config.toml
norm_position = "res_post"
layer_scale_init = 0.1
optimizer = "adamw"
Rows from block 5 of a small self-supervised image encoder, named by matrix and row number. Rows with one number within an expert belong to one neuron, the router's apart. Each number is 128 + 32 x the weight over its row's rms, rounded and kept within 0 to 255. All counts start at 0. Numbers have three digits each.
Before each expert's rows are labels from the 100 images, of 14976, where the router gives the expert most weight on average: "responds to" is what is common among them. Only what is clearly more common there than usual is listed. The data: stained colorectal tissue patches (NCT-CRC-HE-100K). In brackets: how many of the 100.
# router: slot weights (model.blocks.5.mlp.router.weight, 64x128), inputs 0-63
# up: expert up (model.blocks.5.mlp.up, 64x32x128), inputs 0-63
# down: expert down (model.blocks.5.mlp.down, 64x128x32, transposed), outputs 0-63

# expert 61
responds to: tissue: debris (80)
router.61:195138107178155143080132107072180171116151124161109106136095127148093166129081127122169120106071094128156191126149159079157196125145113108179158158158148165122164106110136132168114132132143155
up.0:075109096191128128151128127122128103168128115165171128128128128151128128128160180128158114128128191088076167128143128119135128204132055180105081128128080128207158128128128092155143182073158128
down.0:136159174110128128126128126149128131127218146128157093140100181077186092071128165107081158128098126066128141128128121226128134118128133079160178149073122128049128166128128117101128082146172110
up.1:113134128087128116163101144128128151126128151182188128116171149128122125120162157128128167129104128128128073155113071088075167145128184129128128128209128156125084170128128141128197113185055128
down.1:128109160128163128128128145128111151173179174128128149101128116078128124045115115077171106128128112128090128130128128128128128066128128153142099128128178098154128126184075086091173128061165140
up.2:140073140153164134128174158097160100175128141156163118062106128100088087102095128128160137128128128117106128128161099164128120128059104128128128216151110157175160076128128037193128128128116128
down.2:135153128046128154108088170206163128120188128128133142128124108128128128073113189132114111175146109118128128128092155142140089084088128157068196133043088071085128117170093116076128128126128102
up.3:128128174102072201123128135128128158128168193128128145181128174127087125188144156090128128135133082081128066130116131181083162115167175155128103128078098128113128128163109209065178055128141103
down.3:128085059171161160212143111052077138130143126143128128161111181150112099145140091112136128138090128101085128128147171082128179137125096171122161147097128175158128128128165078155086153143170099
up.4:128165128077160180120128127168129128123163187075128135137125200160116108118107154103112182198128180110132123105128125176084129029128180154128128128099120077069142119181086192096194096146142091
down.4:171128149128173128128116078094088168076103110162082093116147128100108098186167128131128124128077157164128156128161128075145155206166125157110144104136128187184141157120188110128060167222128107

# expert 24
responds to: tissue: debris (30)
router.24:164138153149103064098126126075073162088188150134084120096078111083103139095124122132151153092103136115116180061118125077146170101121092126159154152154094114145167166138118075137150161093099134
up.0:128177095118139107102128188130157176120170128128022128120100128128128128191144154081158080120171074091128161128142086100179087128128128090124111095122144099128113128058157180134113113128128140
down.0:128118219128119118143128146128147076135159112149115105128128068167073192078111137099128063137122128212090128129096128195128128140154098163076128121199128128161100103171128128128147069128094127
up.1:145137164180158104107219128082116167128161171100094092129143122128128117120128026131128128128112150128164162128119141128128171121128089098128128121169141143173128159094128128178041116128142111
down.1:110137141151167143130219110063128128121166193128128125164128128091068082174128128177149164146137163128128128078151164184128128078128128148172172103128138128128134170076131095091144054128159092
up.2:128186128128097082136128128086128128095128128151177112168128146112128088165094153128105174052128125128189167159128128115128201128110052120092128147113128112123128128128105089128128133128103128
down.2:128128128186128061077091156191101173128114128113091079128141128128175166119164180153128145128052128128079175170131128076128128128091172091128128128200107128128174128128101196173128100128128204
up.3:128137141128063128156095127108128128128132167128128128097065104125181211148120102105092148116118136129171060151128132065131106127149188178051136163086098090128128122082141095128128128111128163
down.3:084128128156102062138190128090128128105217060128128128104128051063120179128128128128128128128131077071148128142204128128096119086128128084128167128128153128136128147181128076128089107197128128
up.4:099084157128128128140128128115157126128128128198128173084154141128101107168195090126105128128145128128128150128133128098141128205166183128128212082128128128122143128128128130067147156178099128
down.4:128171146067128130146149128167181128178128078144082128128167128091180151133132128128112128200094048093206214128128174128128144134119147191096092165101128128164128107195117128100152125131119154

# expert 35
responds to: tissue: cancer-associated stroma (52); tissue: tumour epithelium (36)
router.35:150160133120142126070122113124108089092087166024080120105058173116135128136120110136097178105149163172163123113079123172141132106130130084148174040137194113156144068147089214109135101167151156
up.0:217173198128128150092155163039118150130072142128128097146128135128158128110128079128197128128186154128128122128120128165128128139128128128128109128128098043182091081128146141128143126128153136
down.0:124131128128128140179176167164154098151145128188124128128128075075154119116101128102128128102083128128150128171128128163086149104153128095128128171127128142128128083128128162128128128179085128
up.1:128077138089154128128128148135098143193041169154128080183128128150108107128128128128147157173135093141101130128128071169128128190134128128134064176175150156255193162128147126093112077128107130
down.1:143086145124108176229162128128181103102116177074128123109161128190128130094128159150195127123093120117128115104128120126066168128128078128128150187156116128056150150121147128132117161143128128
up.2:086128111092164095137091128162128072137128128164128146190128100089171103088094128136100100142100128149066187130128087140080068060070166167082128059144147093099161128128135138128135091037157108
down.2:188174130132155128168101197128151154132169064134128215167094120171068148079055146128128185128128128088128114128128171094177128115178131116141128128190106159141127128129223163169128137128130100
up.3:128125206151105125128135157165128081128073179081156180128114237133128076135128168181084119088128141082128128132154145128089134128149128148105137042110127104107130186128174128128182145128112101
down.3:128128061137169163128128169128128141128171128149128120128128128089127102128058073170128080128075151128128081157128097135102128128128128087079123140144128128074150117079146128128153128128103153
up.4:099122096131128128128128059138167165156225128128111174091128128116128102117103158119128198071128128138110086128069127231128118097175181123137105128143078135066101128092135177046128118190143060
down.4:136128131106151137092079128155164147141177165099094137099123128132138193085128128088128175128128078128062128122129128098096128094147117141128137108020135087102167068128148146108148124101149143

# expert 47
responds to: tissue: mucus (70)
router.47:136117178112101128096161117153153165100111151148186162052088158109112100147143162118096128145172148153135070115120146154084135160112140021131124113177121136137079085150114128064165082170139118
up.0:151122131211136128128180128150102109158128140128167146200136128148133097053128157133128107128128159085123128153128114128114128113144075128109081120140072157165180173168108191128150126208209174
down.0:131130156100128085128128100128065083075128129158197158080173171150087128161134152197128175127131077166092096102167128128128139148125128156106146125114186143128128085124128068128054172087140128
up.1:047128128152128128050171128128128094133081128039128091107128181146113113077111121174041103128113157164174139095174101141128128138081128074128109060124090128186142121128091171215073107135143128
down.1:108075128128016146128128131075125092089114128109187128096128128100186173152086128128128138111128154128121120210080128109071128128136100180128122101101078128128168088128140082198128128160090077
up.2:149090196125145130106128070081138086128105083102122100128128128089147063129115128086128142055114128112128128081083122083156128152128037080152135106128128171149128054156084085163093150163125129
down.2:091095138152103128128108124128128144098128164128128140128129112152168138159101128128128218128109185118088098128128154160128082094201128128177128128088132128061216129121128101168077123101128171
up.3:153138036081095123128147128116128129078169128151068159128128128146125084066115142147128153155037128128128099128128128128128133139128128097159104152128124128090166209128128187173093151098162160
down.3:166128128123105126099133132110194128082162122120099081128141155128128164127128128128139128128134096171113073128131132168128158135128128128180118105081089128087044083123070076098182128142200109
up.4:165128128148174155109116186128170171111122123125133114117128128149086137128155157154120128090128164128128084115128106128128174128086161128128135104131114002161128128128067048087128111109122128
down.4:185140128128102128128168143128127103145129128128128128133102133128150113128071150128072128192074208128128116128095152104128108085183128128100087122134128128101091175146148173140106190162140146

# expert 63
responds to: tissue: lymphocytes (52)
router.63:133098189120115116133152140166134170099110094140188142108110121087128137108150157171102158157187179097115075129088151123152127115096139069150164080145104092130108121159128087093104091157127117
up.0:128128152085128160166138128128102160148116127128156128117095105128179055146179109194128128128146128188128128128115028128129128132090085128193128105135078088182049128127187128092126164179147128
down.0:088128039123128102128124128128150128104193128128122097174128147096138179125041137118196168143134141177118145106128151151121096128128080138119128128092080127128151057128148101160140128117128124
up.1:102168066136160173191095083149091085141151103189114152115128139148150076119150093072126152054073128120130093191154128104105152149164094128128130083049077128095150092166128188135128139095128137
down.1:135128128128118083186167186128128123128111128081136204128128149162190092182175128078106128163123128134128113129077172188172152134128128143162130176182099189128128080113137085090056128177128115
up.2:128106168076068162128150064129209186108129128128092128089128143143128065128184164205165128096128142166206177158091128186128106164128128168103163139133132128174100123128128147128150098128143156
down.2:115128104128138132125144128140164125128128128121128128153104099164083102134091225128105124212126128128079128190082190128093070090170133128126166099058128107108168118086128128128112174174128184
up.3:112127121118082169148128128162160128128053094156128151128128047087128128193146017122157110146128113197137185142162168181124128224154127128128101187161108128198155128128151132128128174128162128
down.3:128078128172128108128132022128141110128113147140128098186089172128091140172129155128151128117128141076154134128128142128128166128128128128108124100128128171174106078094166157079097085075128128
up.4:075128184153146128102115128155128128128155162114128105128128134128124184116138128149160169090136150152128161108159128135128127118057128128189128115164173027182139128127183130131064128128064128
down.4:098128128128074128128128167052105128128031128108172130150165133128128128147049109128128128128156128176154128097094057128099128116105147162128148128128099128064126135128191143128128061096168128

# expert 3
responds to: tissue: smooth muscle (41)
router.3:141178117118127092109149201118142173115112116144145157090098123146070079161175130160125121136140109148062129118169145121161131182159101068104088162206113137196156099093155165108187134109190121
up.0:178083185085173128128107099128128114128174084095168127147128127128113074073128129118209152152087173160128182121128128115128178130137128128087128075159128128109115128128196174163181114075070103
down.0:120128124111114128083122103128118128078128049128129085128099181128100128145080096063108128091128173206147186083128133130090128128123169107140122130128128139077082112135137204128162128128090090
up.1:141112128111153107167128100128114128084069142122170165128069219138128150143128128164139089098136104128159148117132141126191194128108128185127104128128128178145120179161109101080137128087207154
down.1:150046128128128103114128141103128099154128072161169128145087128038128100119084128128104128151128136128128161145128098128128089128128100116149128128129166146128128166018128119166128143128058094
up.2:164102128063128128120128078218185128128115096111110098186128137148158153087157093131108140148128127128126161128165128128150128149178153126115144128127084128099203086118079100109129151135125156
down.2:093128128094077128160128154177091145198159128152144153128145131164128128175177141081108128128128171151127155128139093128096169157140138194098106128058102101103093140119194168128095102063128128
up.3:180128174138176099128180123128144085167120128085128081120128083181128141093117129128128189123153103090162078128130081128051117128173104152079089084134101128146128110057128128128173175128109017
down.3:097125199097113116116156093174128125081128154174128137098150179128150128128128167186128128111114214130128128113072072128128128128130192128060143180216128128128128128128128128164128105164128154
up.4:128128180128091055093176166197103110073128128128128132169128147140115146110140128086103159130128146157128099126120128108155129138119065074108136128129095066128045144035128136101105065150184137
down.4:163146095132169148138107133053128076140161128099118128128110126128070190168128212141128184164137128107169128128151085124092128092166123153114128101152214124162147128125128116154128128128087140

# expert 6
responds to: tissue: smooth muscle (54); tissue: debris (33)
router.6:140136168224132116128160128096161113133153156097142142112078176142081124158135146099176118116115124112141172070124150133118170134108146058134132152147139136133166091142118147166179156092184137
up.0:110055174027135099071128143154128082037076155128128140108170081149150155100081079128098109092122131147128128174123060107088162128133128185142146133152128138169128049167191151154170128126128199
down.0:143064128030128128065128128128077014128178128085126072152161128183121128128128199128110125183106125128147076091168175128116147128091128128128128128142128128128164128112044128153167128054128128
up.1:149220084153171094089129128088128156161128138118067112128085131166175128085095108128123219159128108128128141105068128089158128112128107101128128046128164185126128143128174192173137200077128091
down.1:164082118128128129074154169128125079128089057184128155114115124073128074110109093110067156146128127122128104159082128128169100221146092129128074150128167128128176128128103191102128128128196128
up.2:128175131128108109067147172151184169083128104128128128105116128068131128128128128082128086128128128114145128128130154128163166099128128107128058128080118105079085128148079131166128128125220193
down.2:139131128089128128116139128101128128180171128131133077128185140172126176185090158108115134128093128128144164172128113128101128128128128066157128197166155154134128121128134117126097159150128128
up.3:109128128128081128128128128128128077094109128094108128140104186128128128169142113062197086132128145093159128148147188081164094114131184142146128161113128204206128090124128128122125144127169128
down.3:148128118043160199135152128128128170094154165128180153156149128128135127128168109078059153124047128143102106128128128152142155177142120128156114149104083112184128154164128128100143150113090155
up.4:128170122128113132105212095128128107066128128099128062153072128128193096128153128131133128128080127083128128107128169209143085128091128153108128173128152173166123128128127128085085127120128128
down.4:128128154128157169094057132127128128128117117128128128077193131128116074181134154128156194128076128083128128151157128072128182128130128138116177164152118082130086145148128128118197068128128075

# expert 7
responds to: tissue: cancer-associated stroma (34)
router.7:096168115168154103126126198094149086111163136118140124149137105153090146140112134143139136156094130089114203110168158114045159154144092186056087162093157152118157121125104130186146162073114153
up.0:128084128104110141067128128085184173099154069183128128123175128136114179097128128104128128128147128128092090128155140128121175115128204128132168169128128173094128086128128079089105148136128128
down.0:045173100128154086139078147128125161158157179097128168196162138147128093119132094148140105128108143128128174070161096118100110147103128123128128073128138109128171128042191177135128124113176108
up.1:116128128128080169117085128172128093128128118152113136128119202101105151121128128069128131224100140150119128128143183159071139128088098160110151140139125078175128099092122175128214092156122096
down.1:128160137128153199094099133103182195128128122166118142108144109170161107157141215128105128128119146108128128112154176099104128115127128092137128128137112092107185075128103118181171189128177129
up.2:128128118170123138177144128077145129128231089200166128128128114076123128064070103107048112128128128138128075109128130106128116140168093067104128149090128079128128128159096132131126128085131062
down.2:086128113152165104097165183088148126128169128128128128066079128081128060143128161108128128128168108128139129088134128088135094128141174103128178180165039162125128106077128148147137128084090159
up.3:102194172147130128004128128115128128122128114205151157189145157128163161078125128070102081068148115096128128128135114076125128162119128142133128128170104152051128128105116156156128105112161135
down.3:104104195128131092196128128128073128118146156081128151098178109159140121128130186128128128128138128143097136065102157144128128128128139091128143128128151128141171150128161132164138141095128199
up.4:175069055102128029087169128088132128162140174128128137123083132164086138130128145150152128119092070143128087140128139137106186177128120152117128072128177213140128128090128128208128094130156128
down.4:066109153136107088191122128116073116128125140128157120128163128128168120105128067051128172138158101155083128140081067154148128051125149178121128128128104149110175128120171103129184113064145120

# expert 8
responds to: tissue: smooth muscle (81)
router.8:114091173113121140152192141160125109178149129140143146122088125085116175162125177112162160136127146095139114176117092140122139059063164090146180138148113090079158136148132082103187102172107034
up.0:128128093110140084153128128100128077089123128118128103162085078165079128165128132128121123128137128146144164126128154168150128128088155097128128128148111057114128128128128127091242096103184128
down.0:128128102150061128128116126136195128128153128116136127141128041128172070178161162142075112128128170128138064083098105128139128128128182128128128128095163195128161185128120081107075128168118128
up.1:086054098093111128128070170147132128162128128128152128128128128136088128176164082128128152134128128125128114128128061128114128171139128137190128191128147136147082225131091128169107128041215082
down.1:166118104128132128128133116128188128048200128128232180190160056138153128129128128140160143128099121088074073118106169119112176128189088115130128128090154118179134128114104128128106044128175128
up.2:192128128110128205198175067097094098128136100186128128128187128167137139152086140104128097147094178195128160144128133110128145128159128188172128077128198116156172128121128069184082096128082140
down.2:085128102157139135158102060128119068128128195178128128128128117100114098179128141196115128096173128128128106131128128099136070128118146081206128128128083108115128134114105128123128128104078065
up.3:151119090110121164127128178128123151203128043128181123134128172128128128083113198160066120107122106148128112083128128151128128128128120097075063077185128109128099128142147175128128161128129097
down.3:077117149176124128204149167101158128077177128128128069128171114133128188116154128133128153088128083159165182231160078118128116122117110175159199093128077128128140092128130149105118095128142068
up.4:128148168180128128085128128128068128128110187169193128083104128128151088086175191128128134083128134142128134128112102157185138150069128120128116147211137128080128112128128128079114055128169189
down.4:128103114076106155128110159073157120128168160182128124128171127107104105128058128117128215128128128100144154178128128128166128134195186148118135074128157128140176078071114128142145103106128127

# expert 60
responds to: tissue: debris (49)
router.60:108080110107130092170121136159082086154101073108135122129159079145115159129132123091165082116116126115107109094181128046137136155114078147123102137108122152162139141166155131141041213152164110
up.0:076128128071128100080145128151159128122139147139129075056208103071132077093128128128177163128181128126143128117130174128169163090069127128121128181128078128123128173103138119128128118101152100
down.0:128128116128180083059150128128140134156128158175091128059128127125166103128128128148128119128127085096153096162128182102168131087220077132151128082128128128128128128128157052170140136106149167
up.1:119152128154136140194146115177080129085128055128134158145128128128052135126110128128136116128153128157150128063118128128173143152128181090111115239128168100109180138192128075166161130136128128
down.1:112187124079126179169128139130132128110135054091125152128120128128128155094086114076173077084113128128138128128111113119090158166115128095128128186149155152126082099063119189102126135047053128
up.2:104128133231089160129092128128138164128124164149117099131075113119161067122053056135131157094128128128194153128128157120168128147198102164147128128131069128174151091170108128129128128147136128
down.2:181118146128108067100128128128128137103145128094118169128160170099114096088128128128164128128128137110148128177092212132128128128087240039154128188172128124128128128106126128141064128119123063
up.3:142128109172099104083155128164124103128090106122190128128107128122103158139135089116128128120203208121188128174129175110172150128128110163128128182060065158079128108097128086173127175097095128
down.3:128098128155128128098128128085128128076160115128134117116110128128145186218128128102201152204038139128151079156136216128124080194128149159151178186160193128109084186119192173149087110128120126
up.4:128150128141128119128085098112081128160106096091160104138153080098136112095144128133128225135127063142055128128084128128108147115128177117142172128175128128128162056128107128178128128106108128
down.4:178128090181085128113109096215149128099116128143083128111128128092104089128066148130110095131191128128167127088104199106128144128118111128128158128128138170128128128122060055133082117128121128

# expert 45
responds to: tissue: smooth muscle (86)
router.45:156098033150121138136182125109133087119168093143125155179112174147116122122102131150092065119095107141104159120177171116110143121130122121139112055098136155080199166158137174161110136085157136
up.0:078128128128128128146128108092118128095088083053128099121167096054128069168159080185088134093128128128113176152100128124112085128143118129128156109128090123128103178128084128101131128089102074
down.0:128220145123141128172119103128159128153114093047128128084137056128160128117131151128186096157187127128128111115128073144050128128108172130186123128094111143128127128113055128065154128128182128
up.1:083143128128128128128128155128131066103168128128128069166128155148151143110193165128155128173166156128147138119099128054085166128166114128120108101095128159128172161207109128128189127116128079
down.1:078081197128128190221128146128128143128075118152128114130179180117078138128177103095094195128144181128128186168153128167063093136161128128128203122128166112147139128136128179122128159157125128
up.2:128128180128152166064179128091115128128116236128123141107077128122115140128116136128128147078141158088105130094136128144085128161148106110181175152187128128105159079128085140140106128080118128
down.2:120128159128125169123201170128179136188128097075136103128138128116128144128128171129134105091145144211128080117161076096101071115105128187128096128156166101184080128109165132128042117085112128
up.3:115128130134128056162076160210167092051072095165192128096167090143132173128128029139032128128128128148124087139177103124128128128128145128128122145121128128165104128125128128128101147062091077
down.3:128183208101145123128141113098128129185209185110114168166128128128120105185088128076128128128128073130097117128128128128099136119128128079205125082128128165068096206128122128136185128128115160
up.4:092120096128128094107106128128128128128103172114098128099142090037128179158161128128128128126128192136110128164140093067138128119128128032128198127206086071180128099128157098160118176179161130
down.4:138128141128118179121128128128176153128166128107128131128102128193128192128128128072130132111185128095155128119099095126120153133150166229029126155166128081096051128102105128077155128128108128

# expert 33
responds to: tissue: smooth muscle (42)
router.33:136116156125093087123197168064138150132172120170093118144108129129084178077156108120208125160116138147063170103183062118118104127120160172174159151089147168035169144149140083127094149107107143
up.0:128128098221118128083166113128142163067111128128183128148201154182154157083079166076128138103091147156140121128085128107154163128201121128128139105128092117153128128128150128211152104141178115
down.0:088160128106094131124128173133128128158061120150078147128128173108084128128160128128089128108110128183136099128128104128128162088104128076106128166106128134128169146128086199156149128090117158
up.1:110101157155104128084106171070145109116059186171128077128083128099159116121101145149117115132146087070100115145128118063128089092132095128126114128060128128131098121128127127128053153128129147
down.1:128149128141164144150082067089148122128128109169157157128110071128128163128128193128161164128078128164128106128135134141130039173191127152186101098144146101241123128081128090128200072163112128
up.2:117093205165128115128203128128128133102179106149128182149165128170128103128102128087180128167104190128078137191128089120148128128128128085198094128098142078169180073128125128128128092155158168
down.2:110084136128150128146182128153032175200128140141095146213088096144128128088111128128150163128128170185111128107128086119130252135128069115128128091128154129128156088160130078128106090128165128
up.3:153048134128236128128128167152126128208172128134235174120128133093128121107174128128128118117117128069082105108091176126059142155128088128157128183128126099144148093150116110129118113061128151
down.3:128113067141128112141128105088128128090104119128128163143093120073128186194176216128129128168153098161191195135105144135103128128101081149128097085128128162154128128085146146059128128088120131
up.4:107100122126169196099128125128099106081128107165118128099141128067125112128095128128142090152198170128088136094143163128138134104128128128128082081183125074202078137134128167142159131128143041
down.4:093185072143128170141128128078145158090114126105127213128089128140128105128128128148080094122128160128128169197128128128088160128128128088133101181178128128201139128128128121152081094133120070

# expert 36
responds to: tissue: debris (57)
router.36:120103189122088092135067172127139124127118118123147160121139072134120113150134079140134137173170158125135110149188051086139140161085081139168126124149082152194093162122108156138059158168162131
up.0:128172128179147217132148070097128128167166071084128103128128179128128042128160128044086128075107128128197171128128145128100157160092120103185097128128142113115128126116111124138144085116154128
down.0:061158098134197153134139196115128090128141128081128188128155133081105096045128128128139136120128067127101146163102154128128164141129190035128159128128175082128133129128150051142174087128066155
up.1:135133115198128125128114128129128100079130160154128128117112143188184133128110070101128119128128128128128072082128168070087128134116135074121138128086093115135233130128116138085097175130143085
down.1:128128134075166177128142152067224128128140135174114134128105085128123051128176128089158152134166128153121152128152142128162095111119110058093109128076163128094128128128128082148200074128083163
up.2:065148106131128126098128161083216089182124062128182145162128134065155124150100128171071128128098128128128102128047200128158128149128163128133130128122134123128051097131128148128122105128128160
down.2:153102148128072128118088128128128023096106231128119146099143157121128081154089128135169165128189128135168133128128114128074174112128127128089180050048064156128201128138128128128128065110128087
up.3:128176128079171121128128202128147187041107185128181128128128147090028128144156128148122128125128128115156128051128156128153192099154149122198112094094132092097189128128128125181094184144128128
down.3:128125128112128138128140128161146119225128105116164128113128087114073161128128141103148183129105076056189128154078093125082088137106118112114105168128071128128120151110070128128161173137111119
up.4:128145116135128128171111156158116128128128128105128128128128093128148122112216091134118133075113128106110101128229141128128113128122014128133124128128128107172150180082128169128164128114073128
down.4:099163128128125171176116128131153128128099128128098141167078128160158144128101128150122170126062128105073122115212167051128138170153145135192154087145150218090169080128121128118107189161160128

# expert 17
responds to: tissue: tumour epithelium (88)
router.17:159107096119140121087119107114078134120127136083097098143094187166144141146097115114137155108107134198157180136165177133150121089130109096148165085114141171116202138159126216183113115115171126
up.0:100128051128114103162128161128126128128159117177128128180128128128128128051124128155097105153128128149139037128128138128102128115048128117147128128070117112122128128152233123128128148126153128
down.0:165124140128102149187137126128128128128146128179092114128055128128152124083053069149128128128128128189128128129139076128128169115170128085149137209167128115128128088068128166128128190107158139
up.1:120062117047104159171128128111128128113128099184118140128175109128156075128123187128128083059154158160099099153140117175152148128105128129155069128110080128115164234188110128117128115146171128
down.1:139128128124128181096131128154150159154177128157128134174128185128068093128139152128128160146128111128128102128128065128128169128128112091209162114128109128146156128031156147128108198147097123
up.2:158105097124127128154103142174067129085128068128145203086056128122133088153095105128160128093162128096187070190168128140104134128101201128212161128107128128190128118128139088130128129096121128
down.2:128171128170176166085054132084148128169145128115128095130190167108078128170143133189089184128171121090100128096142100128117128128090128186075101137158180129175070080134093128168138161119128121
up.3:163128148134144116128128128060128127033128158128072096133152125128197128149065139128128106128174087128097163165135128180128138172128128128209128096128128128135123128128158107115128128096125128
down.3:128195120128125171097094128106128128185128124128180152128088111128070107128192128141128176094074148128128109167135181159128101133128128107115128107128153074128088057128128065108197065150119128
up.4:131068095165099098119147128193059110146086128111111079128100128155179185128129101148166198142091118128128142087128128143128128166098100132212157170128128165128131128128143082195128128128135128
down.4:086146143128128135128121128178104141079128096128162093128062177124137092127180128128096132087119128128128136164133094148141191067128150128138176128128128112154128128118057097128109085160103177

# expert 52
responds to: tissue: lymphocytes (100)
router.52:152123106121156084098091095131074149143101180101086104116104157176102160153109106085122161118109129191152133137146123184148148131160099174118180087115131119141142131160120222133145105097175146
up.0:127174128093136124128128160089128075139150128128128118084110137067128166163177136151160169060112120128113128099089110128128140121202136128135075080176128128220084128128128054161128128146165249
down.0:094073157096128113128191187093128141174095128179071116113065149128128128128149128091134139135086072193124141192134092142128128128128114097161116128128141085128076169127128128128060213128188128
up.1:136137128128120079128158128115068118164155137147114167105089154135053157130128090090137129128128128169128062128187109128114147143126227194092128128128128116198180153049093222128082123103090128
down.1:128156128104093128128103128124084128128099227107128118113135153128080124128134114100144119190128048123128139128110057128090149070036127112126128131128178128091165082160128128104134083222128138
up.2:166069128109143137114178128105191143128076148128179128169100128128128160072093128128118245132102135170139103057082128128138128083109128164142142101134128198154137056072106128128183141096078100
down.2:117099128128147078128128103128106174062043128128169090128124128130191171128128162185138156109145152173081197157137076147128128128108136169104091128103152075128126095120101082070132150118183165
up.3:095128163097072157096149128087128131205146123145128128069128128046128128102165153128144179158151082142128141133128135106111128128128114102085117142128128128128136173134109107200128119134128128
down.3:046164128142128119116094169128106103119095052195146102149140110063169161083128146139128172133182110139128128104128128100128166152218116083128128194094172153128128154168095066094128128141097109
up.4:132177051126140128128170128116128029091235134083128128128136161153128128064129128159159139112126170118128128211130182174131128147064121126178128149131143104109170165166128118148130127128128128
down.4:114161145091128141042128140155158152040116128151128097165168164145083128096145128140138162128161100075128128141128134113109128182186086146172090149128176113132128128067173170126086128128128139

# expert 20
responds to: tissue: mucus (29)
router.20:063097161155120125152120161179116113097150109096184133149115070069149148131128151163134146130164175066102146165179158119136089081150118043146109113106138101106139132140128133171070167134124100
up.0:090128110128128126105098128128155146133080128077108104128084128107099122128128103179183121128026155147109151128080128092114130141128128163115128156128064159128128128128149128151097128163097220
down.0:145180105158151090128161086128128107128175128200090128128128115128095144082128209128109128128128128145128128128115128138136144170128128155128051142107065134075128091149061122162156128116128128
up.1:128128127128124159100181095128177171128131076145128128128089140132162128128117169108128128128172140128060115128128140171206128084128145160073128128128093076115156129128111040095111091128134069
down.1:075178189080184046128182128166103089128082128100139169128173089108128128180175078129114128117151152179128128105174133128128128128091174172128128128157072128093106128059128124074128091149128128
up.2:128128144170112166128128149141134157096085128128145066129156091128126128179134128134175161173120128128086128200067128072023088162126128131128173113148065128145105176171062128128179124104128187
down.2:109101120188106183108038128128172128195128128190167128128128039128139128089093113104128131128108109128132139109084128128134146128128088128052161128073156090138128153128127128128128126128147180
up.3:128208152198134150123103118137112128221092211128128097097133079145150112091128128128207145128179127123137178136106086128109128123169144107123159119128189137141092130128128177150163133224111152
down.3:173100051128128128114168128155104117128198067121122128161128107128171162128088128181087128128128128094086141078151128094197078136176064128199057086108125169167174128128066136087099128110104179
up.4:163128150128128053128146128103128128141102128108113104128127128128128128128122157136173144128164128128212037128198128116164170091128128128197101096128096118174084076106108150073127084088128180
down.4:128128086108128147164065128111177139128128102128128128097128128165128180146156128121111144128128053128128091128145167128128123128167128104128089128133085107203128128089155046159151146116154128